Weights of a small image classifier: trained on capsule endoscopy frames (Kvasir-Capsule).
Rows from block 13, named by matrix and row number. Rows with one number belong to one channel. Each number is 500 + 50 x the weight over its row's rms, rounded and kept within 0 to 999. All counts start at 0. Numbers have three digits each. After the name is the row's rms in percent of the matrix's.
# convs1: grouped (8 groups) 3x3 conv (model.blocks.13.convs.1.weight, 288x36x3x3), inputs within the group 0-17, a 3x3 kernel for each
# convs2: expand pointwise conv (model.blocks.13.convs.2.weight, 576x288x1x1, transposed), outputs 0-143
convs1.138 057:524445486483440488512462481398402358370526492295462423483445489586540476500501505517455453486484481474604438395343435478468417473474433432461347459506570429483472518537517543511508540485500454421478431476546480493465531493513499469467430442440399383407457446356581484372509491497514532540508519510456485462420587602517511553484472479540525482547553526388400427423467377408348279511486519492475464495441461414448475523532422497492531479521446477496518575464460457437455477486494442465516
convs2.138 038:524531623493591383628481518544475487539502492543577461482411529465492664569462535471474508542527438563503596460534520487515482444558483571516514452495533420478448494345501486484502475492628477513483547574522485491434508477494492520501534520434615499432497563485490492482506556485485485526499604580428552465516420427478506536505504520479455510634560540464482519499561399482453474536447528524501392448488499527484485519487483489473502
convs1.139 124:510520537455474533490470443358632652714413477702502327593520446545501447444493538527512435516502501529468499480572498575470468583511549484399520566563533376512475534509497513492472478505529530483474524492493468544494527520487513487480436575507440566371414572551509512559487511481498518503534500460392517670512652573545508324495481485473500503521481507585566624509648387419583355544492489467470502495479500486516494492594512409426545468511496463477492499518459403527503475522547589510436
convs2.139 111:517538563541546430488551531558587549555535545552567475551540539559542478577496562540549544546487560612517462475535556565551542480611551460571484526432528494546562549431479541547419551549538547415540490594526556542424530538536512537544623553602567544560587464552567555589593561528558541613543584486524435475542567525544534535537545557448540564566563570552558529563468564545485529495456548550614457555550593544543591523567565548492523
convs1.140 117:487483549476454530504445452580557540710482606593515706588461548560573381491516457535537494472541403546525510567562490577502452501646489638558455500515387625545342509489500524491493484515491513447507483558421493480486481486535474465409454531544505572384610551397549636455508531542452513522468548454490431490572504474536536414494522503517484514455499472616539536428566462526555406502511497497488469487483496618526518458534513463561440400491532449474488433512553474576488493530575521496520
convs2.140 111:539571516543548485428563574479570563575573563573551444566447471558570476506430566572556496572526521543520514590563544562566569468484573520604491535507551477561543538559494570571473561575531567468568533524584522570450572571569473423570487483511573606535555489562581575516541574560576570590565526457566468425592588503569566528558571571516555539480497601569554477496522409564456547401523520582551434549553504515564531455597572563502429
convs1.141 074:510509450526470515441534477540421373304505540474425394490532455493499474502497479515553548386392477546489444474486385419419487489376507458468442418275453474576486477522496522502526522509527472452446511523547478434460498515503519502450492483477432474491468370562507491425519521491474494510438488497584508459322372487522338572527501487526479510526505520528476454469347368458440329534531523557518529434490464482481521430487475513543520490449546411414476441455466554475430426470592467472444
convs2.141 049:451517495478443439422461502506398485543493491488481436472547587463475499467501501462482506456525493735537423563495407466534467578473499453521525487596462525483569454516394475470487467480429475447462483561496635475488483470469521564458672485476661505524525480493482474587485509487431469558466504430529499465514511585478468458487475515438446501502543666466476530465475551476425472489557404487437494608540613434466569514499464473487540
convs1.142 123:523502413501499522633531478329550527417579539496599521517493473526531506493525452443470455480472438502454536316390370474586485425443611527455610482352455619548453510516493452507476465506499497481484560519475503510486551499537510557451491430524501383599460480531447552533517480494465537501561484531502404505590414507542630573488517514504503532478519518327474670587441597494509548504493481502538467462479507452446444437523586476527433520513451467490533433368569465499563530457534506514535
convs2.142 098:579490663483434465586496490544508508531465496474558430517513449501502512431484537500521515497499533449444405481486497522497481559406514395481574488588444401500470432513511508500321490508594497425495599551514523501437497490475581420485586469494414501468471577485502512519565485473512496522475652396454486556567517503492474486486478444445467497573507602501492464474474389495531485478514476488526562499455459523498530539467493510438470
convs1.143 119:507466487544419468565461530309585591527498572623437438564438422458541398480547503551463541511478591544514578527484539622479504523338503453478406557651448410654384524543486503493461468463481454498452521430499525475530526492472485525455517477555546471612602604428579529489499485458465520513526536497348392482560707567495470445515487513522486509511489485369559543513566460588508468528492514486497503515465491530528577486568495527545467505501449444519530528518484459446566581516517568518457
convs2.143 114:541582491562578573477552566531524557593566564584535542559484492557562399568485527561558533544452513501603561436580548560561561594471548523595549553364432505564554534534436560565608548549510555511561510528599549552546570559564614510558591613532617589575545423622568539473559579599574562541555478519471597564598581535562561569568572549556534589486590523558568477575494491557467572479504588533542456592572526488566587562538571562524433
convs1.144 087:515484511501495499512467507473512480539506475483548509509524496475489526533483506475537520635444492352671584593422511480386495465547489524473467556571532477489480514500482503472486514496521563573458459488469526490506484517532484532508509501506514536501449491502501521504493546510490510506474490453484481467424461503486447473510471496485435473526561487475490566474435559570463492465509499509562482458473511576527424603414382569515473510591516521532513578518541425440485452441470453557522
convs2.144 058:566518450508489494609510505486513510494517525517501460519515483507516394511491475511512505500642518565537593456510503498502517516515523561549533545515510515510495512599599510508604508506461518522515550569522537515464517512516594483504548512552753485501484415501516525608484507516503511578516444396480483494361473503516513530508506521448470518440569490509504515508549506514492493509579544495419521458513479491503473406509494508459378
convs1.145 103:508500489504503518501505492509500487487570488476490509475496468550444513558545527532503445424603506447502454606415532615427422355463426536499476495474507503581470533531467521531475491468510510428399404419540433341562491537507458532472507500455489530496466438487485511535644571567485494488510468507497482482509481485502488453490520531503465481464495507524466499513469466512541498482552522404464390606618437613424585495449459449443489520522492531508487490514526456396527567426474478490490
convs2.145 073:484454514437476490463455443475490439443456443473444382449551470459457551470445451467465505438596484536460562444455462450461454530473457449485419447541417501460501420483521464455451449453497459547454508549456436447417458453455548426450631461480422462458473493459462448581433478468466452595457485494533546521545461432448456419455465470433440441461478448462456485458514454455491443471498486474704564453436522475457513446448455460459518
convs1.146 136:502472495499537499492499517477499499504491512514518506511537543562556517523512497558518413423457462430548530512466526408415565444412662561516526524551495486500497501500490499493452492491484522569611511422614506416476476516502513448512512490448476500516511535527515464504489470483477493444437483432460520491501491506480490522458508464480520535496506500586441428517453437507496506479482516608456516424406489449450425548483530560437549489511464507480500454520530497503491477500577544487522
convs2.146 089:426449464442372518609444429381427434402440441453422498451673480437445516507478422447441392438503460444396462452431413448418438501512435541446479461552450481445441432549488441445465443428473445467446638515430493439509444449442531468442593416461430446411441498424438431508430434446435446610436485473490490453449447610450441408449428437503449440467499430446438347415456510451506433567527434430447433412423519406439456511434425439433495
convs1.147 077:500517521501505499517509510507504497450468525529528523524548562545477536439472511535418615396558534513528381545452495692716634483619602593584520569617575491512540512539549544458513554448515544482494454407357461482460466534472462507534473559495511545530476483529432502475417489477637539663592574498453462472481466497502470463516479506514505477500507477459495430511449477425514581437506450433557487358559618466354469470367481582378529427464503482460525434505590465465458527535458508433500
convs2.147 063:443472557474459595443469462535467456431461453471547611460543506462467372698491383465456425455459539450520501436482465462476457471407458531484510410458467565466400489449557459454542456472518466486456538466422554472437464457466570469455551459495491488522503456485463474524441487500470458440454554490542635487492485505462462477465451481382484482581579354464450555469519450460440471531579470470430474438461459469452441460460439467517398
convs1.148 098:462595519472509495450521504511489497475495471522496488550524497536485478576539509461477521435547569527514564462685437683860486396403379491577546516541609409440551516518502525526484490537493495535477412419520515532502460491536506535441537474479542526548492511479511532495486504476472466494547500482494483499472453515453495481483514519510472504474497521468512462488496424598513444524491461459414371528496476463483414454627461543556348523462517517526510495454482475460500573472474547490478
convs2.148 066:522478617504461506439492470506560480463491478486554554485471477476479568600573460490498505480494496509479506515502507483420491475461497521465596493437525481488439498463551489479555488495597487344485466503460575480565506484484446557486436488575437457459491547459488496529478482462467483594487586475610568355547486427487490482479461493534500483586582492484476436487481551490561481393483511478481508441484544534480423529475455497502477
convs1.149 126:497503511550539514519518519485463523502494484471548542495409466463470539509504459502502524494589418374539444515540415612489369646370317533514497532566519572523482533462515470487502525524517393406372373475499459562614495417472498480505467465436488445521525484566544492455513459443534486493471523499496558505539507490547539528533535527511477467491483490489534427479463435448423511395427594610547507456447412535524491517555461506471516496546502493505479490440461444543551512457496544425502
convs2.149 095:481468536480490550526484492537437502537485487467478534483568585493488458487496453490487554511423398480477537476488494478490482468515491481474488554549427466486437482527528487487533474496549484470483464526503520489531489482484378483478552528531484496494524511502482498479496442484490481453481504509508424460549481408479481507476484474470478500468512473485478438543538513483675473409500506504475480488480497513489464505459502488492422
convs1.150 226:484507477491511520465487489494524479462508534468495461486473502416480418476464404450555404475464486485457564543515535579648463729418464518478497525504434545515516467515491493496571501501487566520595644520412553483358467521505447481484476476430463488503448495472497465417505513537492522469470481506493475555464465516489526455488502467493495513476469501534528430585548500596483566496440488394482375538442369479559626547677540622463375554470491471509512490529528522541527532498477493429499
convs2.150 193:389532516510431388423530539513488533540527536535560453525439445529528376447422544527524518524434467537458444529507454527557526422425531486540436497442466496528426503486453527525471531524495527559528429385521509529440521525526501447525428498417504538522506495536549528530524528553536526577528543411507436423495534426528528472529533545458508530538460496526524526421448462530542533419446398521469394539516563437529532449547535529376489
convs1.151 072:494488534505508533485488491495511553537506524513456492499411453345329435534574539593570509534409534470489545627441429407458535476418526472434530526460472492481433497550473503503512478528521432601544534456441538548453579528451589515488564519541525557509419396486528516559410498486514455434481534489394476516421450482503434465519509550492471542470424512610441475418530464478470422551458483299410384524457552373502495491541375410357491555573532592559527519463472607604537475500493423489543
convs2.151 052:486450454458425483499463433384448452452464458422409469463426475462467496538446407461457401425599531497508596520469477476459465471598460500464543432452501420467505437509557459467460458467452462506454512473474482459526470456472498532453445488507500443481460518459473458485477453458467459467464459497491526471517433451456469425470489446434480442417571513464466468442465467461593485529603510435425527442458385502465477526479440471462533
convs1.152 101:468495496497492510443465499532496495504478459451484493504476505499463503544568517435488503475402488508569484484394450578467413658605688427496499568507491604568520534463478517547504522506499561544525556542434559440485486466520466520523570484458506503541474513543537545483548479412440487465571563535515493502473456507497528532527576480497559530516508550478526459528523422545466493500511477449554490600543443530458517466492295491451528478563494503494541476487489434437571464449529473434534
convs2.152 095:484490516475471508485486480504490474488491479491514469483506495495486507491501469483494500482445483464487496552478477474477489468455484528488466520606417542487523495555445488489572490502530488476487469557468507488511498486493569508486446476546485487495486454468491480495465492489488488489486543442530445445574504507487491495496466495550496493546491497493485552487529539491563491499523504481426440481498441448485496487510479496474431
convs1.153 124:461432519490500488475483522519493457513469493517501505500504536412482493458457484561484431419518413394368431549547481419555428636468476507558444461607514450486507490490491449485456505485474597633463457546565427340567540488478514471531530499541495448491477446560474450518470490468535408445543522458500476494487483470489473509512542442528484484529483543500468574510550487521584338504452472549520564436361497478495541487582455457502427511465519486495457448543509488539508488528443508521510
convs2.153 082:617454557486546517511458433510519468453463447445602659462615532449461403467477467452468527462462533488549594509486536471430466566453460553481424415437608495455592503514516460461604461457611456471459538515440456464492470458461661467462658489511513453489513600460461479548465460458463460510468560587397643504542485491460463516490477458508466473538516500459459493576566549460569462596599598475429634416484465528462486498442443467616511
convs1.154 117:492539500508510496472509471504507538474510489504526493485429463366467346469503389465426577504500392406479564344576412625490397790514429538556437500572492502457471480497519477527488536487542485481473471426416445341533461442474515513458461572469489474481505510436564510468515468470461519471426472457514505523431477447544481518544537481503468491506497539486456492555487577445525442490396483546531401432529369426362432556504515489650468495497517459509482412520533547526434554500539492487493
convs2.154 098:432518527502419418559512532517536532538503526523550421510474418519513527477488522514520521517401500546446495557515422520548502437376533514566436444471422542512541493425480520508523509522493516453509410491528598518473514511511489413507408536481414560513538361534536510603538524530521507520503552452588426438556569500510503492521514514423529536552455598511507495426416442507600511420479381499487440565500568432521561426544527513402527
convs1.155 070:487423492511483428521479505528440554485535475544570456497504572364469409342403393582490495506495517541453454403459567514560454536422491448487535441479501534610552572503498478562522479464522453485521503407396496564534498520479429464514482642539515533526466485514445570531467501472438545515413424422540483458555425485451565481502511493516466494480534531413436475538560556522316460476566446493332473466450545422416526426376521443535439635431443465495479522553501446498503524480471531473616
convs2.155 064:474513491450425460474473526488498546541472505532510498476492464489488708498399544500486506472538546636427504701505409498546476521466498494533527448536495539483464504542490492482520476501434486522479498432550543481471489482486457451473517514428502530444549558573502475524520541492456478627477479548606523593519463541476474444437486460616506491519517640477475418432434478482515483491564429490534452551503622436486529450569531481426449
convs1.156 103:507459482536526521480491507543495523538511522493533518494489541559531516628534520540448464474516476382520502643612620456568557697408358460592517507589599488556506536530548477522486550525529464429440603474660474585527566493551477470494517490478507490542518561509528551478489502550483493454524552497525479503541435496544482446518509505527494514500509526477470445510501450443464453514483564569438615602532442488498647494358506528634575479460423447370475475474481463469439423480508481545492
convs2.156 063:422466473460470562504495487462489476502501490476452388487489484499490602569543501485493482490387438480452458464469492497508493456440489444552473436415455545491531472374507490489406491501454492577488436480469499507494495490498364496488510499494589494480484435529492496477506450532532496481499472445393565529490531444490507481487501495545492495405493521491491492474507554494470493446483488491502531466473422482515501461520497504474499
convs1.157 117:484491504492528525503490498536507458481536518491462522491503496457473486519474459508465531492442585388443500402509736457348570643510325489463521518502544523548511491555537495442480498487490477474509605498585416546589512466504423507503553480476522455486542444551602505487491453485442496506482526437524535500515476518512536483505488454485471519416464507510559481442595469465461456511429417400514576623525409746485578540428543549459479550420492479506410448545489499529565512519475452482513
convs2.157 075:504498414466428494602496515442456518540494522500459445500503590502503558498486496498511463490418422492498421548492438500511501495512520501564518460522444508499489463424452499497497491508395503574496536516505579511428503498497554493495539484489480528502491607566517508486540482543511500439492438565440360463512515482497490453498494494444512504416519547500502550405378493503581486525498420440478500528462537456498529489539511497368484
convs1.158 122:507458507510508494461476512517486469495473480509515505481528497543487485500607536455545453550492471514493521484427564448461563519406307498509455479479495549465511489501470539496445501525473462577545423650529379471481479532516508457564448643558518504482496480438512515494435450454494493415532602372487452460529484498494502455513478463548497476545521547452512539458500522482551543466444502451461427515531557437525601445594528467416624499515489495487490495456473534516567556558542460443485
convs2.158 072:439477450487454586531476473484498459457489477485487449475473466478477514625557455470472471492526540551501494540491481479485479494568484446463467639476441573476428513521483484478539478478482479412475501424460460483543487479484478531481522448477528483490482497460481484480443476503492484447482457596504443554466520413476483492488488471482501488493463397476479545445492504479621468546458481503504508439492525440475449475521487483528561