From a checkpoint of a small image classifier.
Model: 10.4M parameters, 64-pixel images, depths [3, 3, 8, 3], widths [192, 336, 576, 1024].
Training: soap at rate 0.0043, 5600 steps, batches of 48, held-out accuracy 98%.
Data: trained on capsule endoscopy frames (Kvasir-Capsule), 42238 training examples.
Rows from block 9 of a small image classifier, named by matrix and row number. Rows with one number belong to one channel. Each number is 200 + 20 x the weight over its row's rms, rounded and kept within 0 to 999. All counts start at 0.
After each channel's rows are labels from the 100 images, of 14976, where the channel reaches its highest value: "strongest on" is what is common among them; "colour at peak" is the nearest of a few named colours to the mean colour under the peak. Only what is clearly more common there than usual is listed. The data: capsule endoscopy frames (Kvasir-Capsule). In brackets: how many of the 100, against the usual share in percent.
# convs1: grouped (8 groups) 3x3 conv (model.blocks.9.convs.1.weight, 288x36x3x3, each kernel summed), inputs within the group 0-35
# convs2: expand pointwise conv (model.blocks.9.convs.2.weight, 576x288x1x1, transposed), outputs 0-63

convs1.141,182,180,187,202,202,223,241,241,185,203,203,199,188,240,229,186,223,221,219,217,197,202,209,230,202,209,218,202,219,207,209,240,205,210,193,237
convs2.141,214,201,214,179,215,203,175,217,189,214,195,191,213,215,213,207,215,184,215,185,208,227,203,212,217,210,214,197,185,212,211,191,188,214,187,193,219,194,209,212,205,217,206,214,173,212,204,193,207,212,197,185,216,191,209,206,173,203,216,184,210,205,217,202
strongest on: finding: reduced mucosal view (31 vs 6.2)
colour at peak: orange (34 vs 12.5)

convs1.20,213,198,169,190,216,198,168,196,205,192,163,210,184,247,186,199,215,197,207,181,198,169,201,188,168,191,185,238,224,187,203,240,199,205,219,216
convs2.20,234,223,216,223,213,215,183,214,226,218,164,226,214,217,211,219,215,198,216,165,223,181,194,219,215,218,223,202,196,213,214,214,229,215,226,248,212,203,215,219,222,213,213,214,193,217,222,198,221,216,217,223,215,185,216,215,222,216,214,221,218,199,214,170
strongest on: finding: ileocecal valve (30 vs 8.8)
colour at peak: orange (33 vs 12.5)

convs1.140,233,234,180,197,200,200,185,171,194,210,181,203,189,168,180,227,176,200,200,214,202,212,218,191,207,189,161,212,172,199,171,158,174,189,206,223
convs2.140,195,221,221,207,213,218,176,216,200,223,218,215,218,218,220,212,215,199,215,227,224,188,165,222,227,216,211,236,201,211,211,213,149,223,207,238,214,191,212,224,222,217,214,220,176,221,211,214,211,208,220,218,220,195,215,192,210,195,223,205,216,180,217,195
strongest on: finding: reduced mucosal view (30 vs 6.2); finding: ileocecal valve (28 vs 8.8)
colour at peak: black (40 vs 6.6)

convs1.101,232,202,200,178,191,253,216,197,197,201,173,208,176,205,193,203,187,258,215,198,188,200,239,184,193,199,177,211,232,214,222,188,204,198,194,194
convs2.101,146,203,207,181,204,209,172,205,196,206,212,180,204,206,202,205,204,179,204,214,204,187,154,207,203,202,206,212,143,202,194,212,195,205,195,195,204,189,200,208,202,206,192,205,188,207,192,231,201,204,200,190,205,167,193,174,193,181,208,195,204,219,206,162
strongest on: finding: ileocecal valve (49 vs 8.8)
colour at peak: orange (36 vs 12.5)

convs1.37,214,195,184,167,185,213,209,198,229,177,178,233,182,196,260,176,206,193,209,194,178,179,177,187,238,192,196,173,199,189,209,181,206,194,212,204
convs2.37,184,222,219,227,220,216,229,220,222,220,209,206,220,220,223,220,219,233,218,215,217,202,176,219,218,222,221,190,179,223,220,189,181,219,227,211,220,207,221,218,187,218,224,219,186,218,220,166,220,221,220,220,221,201,221,220,210,206,219,211,219,224,220,191
strongest on: finding: ileocecal valve (63 vs 8.8)
colour at peak: orange (39 vs 12.5)

convs1.29,187,192,250,176,222,221,197,212,216,186,157,206,208,216,178,187,203,198,203,170,201,180,172,199,212,176,197,211,193,224,221,208,213,214,211,154
convs2.29,197,196,204,192,207,215,187,208,214,204,128,170,207,206,210,203,207,179,206,215,197,155,148,205,206,199,207,221,219,201,206,206,168,208,208,214,215,190,206,205,194,204,205,210,159,204,217,203,203,208,182,202,207,210,208,207,184,153,206,187,204,201,207,216
strongest on: finding: ileocecal valve (50 vs 8.8)
colour at peak: orange (32 vs 12.5); pink (27 vs 0.6)

convs1.287,207,202,202,201,195,207,199,284,225,195,198,186,254,194,176,220,202,209,221,207,205,204,236,211,189,195,201,192,198,198,190,201,201,197,210,192
convs2.287,213,231,211,227,220,207,179,212,241,214,166,241,218,215,224,220,215,209,217,228,219,191,215,215,213,222,216,187,186,224,224,216,142,213,225,211,216,229,221,212,251,213,229,216,221,212,228,190,220,217,215,227,213,178,224,219,226,197,210,242,216,235,210,207
strongest on: finding: ileocecal valve (29 vs 8.8)
colour at peak: orange (29 vs 12.5); pink (26 vs 0.6)

convs1.87,199,214,199,195,209,208,204,205,184,208,213,222,203,204,202,242,181,196,253,212,199,229,214,179,198,225,242,190,224,237,223,191,186,225,223,195
convs2.87,233,213,209,212,210,212,209,211,214,211,206,207,209,210,214,211,210,213,212,211,208,202,207,209,209,207,207,194,202,212,214,208,175,211,204,212,213,229,211,209,202,212,211,210,206,209,213,220,213,209,211,212,210,197,214,220,191,200,211,206,210,207,210,201
strongest on: finding: ileocecal valve (48 vs 8.8); finding: foreign body (31 vs 1.6)
colour at peak: pink (48 vs 0.6)

convs1.268,215,194,185,192,180,198,215,180,221,214,187,188,270,147,200,181,202,187,222,183,190,182,210,191,204,206,182,199,198,201,200,171,174,200,209,186
convs2.268,176,211,219,222,220,221,220,217,220,219,205,223,219,218,222,223,220,221,219,207,211,184,193,217,218,223,221,189,227,220,220,194,237,216,218,224,218,217,220,218,200,218,228,218,265,218,224,210,218,217,211,220,219,198,221,216,207,225,217,231,219,217,219,180
strongest on: finding: ileocecal valve (37 vs 8.8)
colour at peak: pink (29 vs 0.6)

convs1.14,206,224,189,169,218,188,205,211,147,142,203,215,223,189,225,183,202,190,188,192,212,187,205,185,190,203,192,200,189,159,215,194,190,195,186,173
convs2.14,204,205,209,220,206,221,236,207,218,205,199,227,202,207,201,200,206,289,207,179,211,194,253,207,206,202,204,199,241,204,218,174,198,207,206,191,211,201,206,205,199,206,213,212,245,208,216,217,201,208,215,218,205,182,220,224,205,243,206,204,209,194,206,252
strongest on: finding: ileocecal valve (56 vs 8.8); finding: reduced mucosal view (38 vs 6.2)
colour at peak: orange (34 vs 12.5)

convs1.122,221,198,198,197,220,152,178,172,207,170,178,215,190,226,203,193,205,185,193,207,198,204,200,188,201,195,162,187,159,186,172,171,185,211,230,223
convs2.122,208,222,232,208,233,231,234,236,204,233,204,209,236,234,235,228,235,237,231,193,234,208,163,233,233,231,231,243,189,234,232,197,217,234,220,204,233,206,231,234,219,233,229,231,168,233,227,205,228,235,208,221,236,201,229,200,185,251,234,204,232,220,235,228
strongest on: finding: reduced mucosal view (38 vs 6.2)
colour at peak: orange (44 vs 12.5)

convs1.94,177,201,197,206,179,181,186,193,189,186,117,204,204,199,195,199,202,151,167,221,206,209,194,211,203,199,184,203,178,205,183,208,194,203,188,208
convs2.94,199,215,202,203,211,203,210,209,217,206,226,224,208,206,207,212,209,190,210,219,207,221,206,207,207,214,202,216,198,211,215,193,199,204,214,199,217,215,216,204,198,211,215,206,212,203,208,215,209,209,208,209,209,198,218,226,201,239,203,198,205,184,205,210
strongest on: finding: ileocecal valve (45 vs 8.8)
colour at peak: pink (27 vs 0.6)

convs1.195,193,196,226,173,202,191,222,202,192,189,216,214,180,221,211,190,196,219,182,206,247,213,178,180,200,196,191,197,142,194,216,191,195,154,211,176
convs2.195,246,195,208,203,212,226,209,209,207,207,183,242,209,211,207,202,212,230,210,258,211,210,212,208,205,210,213,227,256,213,205,291,213,209,200,220,210,210,210,208,170,210,207,206,194,208,220,161,211,213,209,197,209,198,214,185,206,239,209,202,211,209,210,223
strongest on: finding: ileocecal valve (84 vs 8.8)
colour at peak: orange (39 vs 12.5)

convs1.154,198,217,200,183,181,194,173,200,228,201,200,201,188,197,206,229,213,241,216,194,184,223,188,218,157,153,210,234,194,200,220,191,208,212,200,238
convs2.154,203,203,193,201,194,182,204,192,210,192,185,230,194,192,196,187,193,288,195,233,200,200,237,192,196,201,191,206,204,199,198,188,169,194,202,195,195,201,201,190,181,199,198,196,192,192,199,195,192,199,224,218,193,207,203,192,188,233,193,196,195,191,195,193
strongest on: finding: angiectasia (30 vs 1.8); finding: ileocecal valve (29 vs 8.8)
colour at peak: orange (35 vs 12.5)

convs1.12,192,216,215,213,192,169,213,202,225,207,229,189,190,235,205,192,197,196,190,204,211,195,184,224,140,250,203,217,172,195,197,205,187,194,196,171
convs2.12,202,208,205,202,206,206,199,205,209,205,191,201,207,206,205,207,206,213,206,208,200,191,204,206,205,206,207,200,212,205,205,190,213,205,221,211,204,212,205,206,196,204,208,206,197,206,207,188,208,203,206,209,205,190,207,204,208,191,205,209,206,196,205,172
strongest on: finding: ileocecal valve (45 vs 8.8)
colour at peak: pink (45 vs 0.6)

convs1.223,188,225,243,185,236,198,183,216,198,171,191,205,221,233,225,206,193,201,178,200,214,196,179,191,196,211,227,155,214,184,209,172,184,219,188,220
convs2.223,214,211,208,202,209,206,218,208,201,209,205,210,207,208,208,209,207,199,210,208,205,175,187,206,208,210,206,217,247,212,229,207,147,206,210,195,215,179,214,211,205,211,220,207,183,209,219,180,217,211,257,211,206,188,220,198,193,207,207,198,213,177,213,168
strongest on: finding: ileocecal valve (96 vs 8.8)
colour at peak: orange (35 vs 12.5)

convs1.199,205,179,199,192,203,194,206,196,185,205,204,185,191,204,184,199,217,186,203,193,275,199,212,187,206,172,206,198,132,216,197,193,217,212,186,208
convs2.199,210,196,221,180,220,219,233,219,212,221,172,195,219,219,217,206,218,193,218,212,231,204,188,219,216,217,221,219,215,216,217,209,197,222,205,209,213,195,212,221,229,220,210,217,178,221,219,179,211,214,236,214,219,277,205,198,214,190,218,204,220,216,221,207
strongest on: finding: ileocecal valve (57 vs 8.8)
colour at peak: orange (47 vs 12.5)

convs1.64,225,167,215,178,228,184,247,185,219,191,189,201,181,200,194,244,201,195,214,223,198,207,198,215,206,188,183,185,185,174,186,153,195,189,218,195
convs2.64,220,240,227,238,225,227,187,222,233,227,195,222,226,224,233,236,223,222,227,219,230,212,190,227,226,224,221,244,218,227,228,211,199,228,234,225,225,232,227,226,220,228,229,225,217,228,234,198,228,223,217,235,225,215,228,220,214,219,226,236,228,213,226,162
strongest on: finding: ileocecal valve (37 vs 8.8); finding: blood fresh (31 vs 0.9)
colour at peak: grey (49 vs 8.5)

convs1.265,226,203,190,206,189,191,194,254,206,196,179,200,231,226,192,248,172,200,209,219,204,247,180,223,191,192,218,194,183,196,194,223,198,189,210,206
convs2.265,210,221,212,241,216,216,245,212,240,213,208,225,214,213,218,219,213,207,214,233,210,214,194,212,214,223,212,216,202,218,220,223,222,208,208,227,216,228,220,212,217,213,226,212,217,212,222,205,213,218,225,222,213,217,220,223,212,205,212,206,213,231,212,201
strongest on: finding: ileocecal valve (46 vs 8.8)
colour at peak: orange (34 vs 12.5)

convs1.79,177,198,207,224,213,161,174,197,195,198,223,204,198,202,208,211,204,188,176,212,197,192,204,207,218,192,227,193,185,196,136,197,181,219,148,191
convs2.79,183,224,211,222,214,209,246,212,217,213,184,197,212,211,215,215,212,211,216,182,210,222,221,212,212,215,210,238,190,215,213,234,210,211,218,225,214,215,217,211,201,214,215,211,203,213,223,214,205,215,207,216,212,176,219,224,214,216,213,225,212,232,213,206
strongest on: finding: reduced mucosal view (34 vs 6.2)
colour at peak: black (29 vs 6.6)

convs1.241,168,204,228,195,168,203,197,229,184,192,215,178,165,205,205,181,199,191,201,159,214,197,199,155,219,194,205,189,253,196,193,185,195,185,202,204
convs2.241,212,170,202,173,189,192,189,193,158,196,188,144,192,195,184,195,191,151,193,133,188,194,237,196,196,185,199,196,225,183,185,164,184,200,152,191,179,202,185,198,195,194,180,199,133,198,192,181,194,192,184,189,193,165,181,145,166,193,197,143,190,171,193,183
strongest on: finding: reduced mucosal view (95 vs 6.2)
colour at peak: orange (29 vs 12.5)

convs1.218,195,220,189,224,241,172,209,197,173,203,209,195,218,190,189,212,232,183,198,233,198,181,192,192,189,190,196,249,223,217,161,193,202,200,232,212
convs2.218,196,189,191,226,181,203,204,179,179,187,220,189,179,182,177,189,181,154,177,148,198,209,266,184,180,171,182,141,236,184,172,183,177,185,196,212,176,218,185,187,172,182,183,175,173,189,192,207,194,179,209,210,180,199,191,178,198,162,189,177,185,198,181,189
strongest on: finding: ileocecal valve (69 vs 8.8)
colour at peak: pink (37 vs 0.6); orange (33 vs 12.5)

convs1.239,167,201,173,202,271,186,182,218,213,203,185,181,203,189,200,183,224,186,211,225,215,195,208,213,216,196,192,170,184,224,218,179,198,217,217,194
convs2.239,195,208,198,224,202,196,232,202,213,197,217,188,200,200,193,197,202,193,204,193,203,224,217,199,202,202,199,175,185,202,204,233,176,202,215,187,203,209,204,199,199,196,200,201,198,199,203,213,208,209,236,212,202,199,207,194,183,221,201,199,204,171,203,182
strongest on: finding: ileocecal valve (27 vs 8.8)
colour at peak: orange (47 vs 12.5)

convs1.35,223,224,216,188,194,243,169,194,204,215,217,189,190,231,197,181,191,196,189,229,215,184,172,217,198,226,198,182,203,168,177,188,212,191,217,246
convs2.35,186,186,186,200,189,194,185,189,200,188,226,200,188,187,190,185,187,211,189,208,190,170,192,188,188,188,186,197,205,188,185,197,213,188,194,195,189,188,186,187,176,188,188,190,227,188,192,194,190,188,180,196,187,187,189,209,209,184,187,195,188,193,190,161
strongest on: finding: ileocecal valve (34 vs 8.8)
colour at peak: orange (34 vs 12.5)

convs1.30,193,196,235,220,186,237,217,193,227,212,210,211,208,243,159,187,196,209,189,201,198,195,199,165,194,224,193,213,222,241,203,218,185,187,189,227
convs2.30,197,215,236,206,225,241,171,229,186,231,232,199,231,231,231,228,228,172,231,166,233,169,181,232,232,225,233,183,162,219,216,173,168,234,214,230,224,194,223,234,217,232,210,231,171,234,222,184,237,226,211,234,228,170,215,186,192,177,231,200,230,219,229,217
strongest on: finding: ileocecal valve (41 vs 8.8)
colour at peak: pink (50 vs 0.6)

convs1.185,235,214,168,207,178,198,220,190,209,158,181,189,183,218,195,181,194,228,165,193,205,217,197,209,200,198,206,189,217,219,192,190,178,163,248,197
convs2.185,183,204,213,207,211,203,188,212,196,212,187,186,213,211,207,205,213,204,211,192,211,202,206,213,214,210,212,203,166,202,204,207,200,212,206,203,211,201,207,212,206,211,200,216,209,213,200,189,208,209,174,203,213,189,203,186,226,186,213,203,212,188,210,178
strongest on: finding: reduced mucosal view (59 vs 6.2)
colour at peak: orange (31 vs 12.5)

convs1.192,191,153,202,217,197,204,206,215,195,205,191,172,199,189,217,188,211,185,191,197,283,202,229,185,203,193,220,205,218,196,207,202,203,208,214,176
convs2.192,190,203,198,210,196,219,209,199,186,198,185,221,197,199,206,212,198,155,196,182,198,212,240,197,198,196,203,236,146,187,198,214,214,198,194,211,190,198,195,199,216,197,207,191,212,199,202,218,195,194,182,197,199,185,188,210,204,219,201,194,195,197,198,185
strongest on: finding: ileocecal valve (85 vs 8.8)
colour at peak: orange (36 vs 12.5)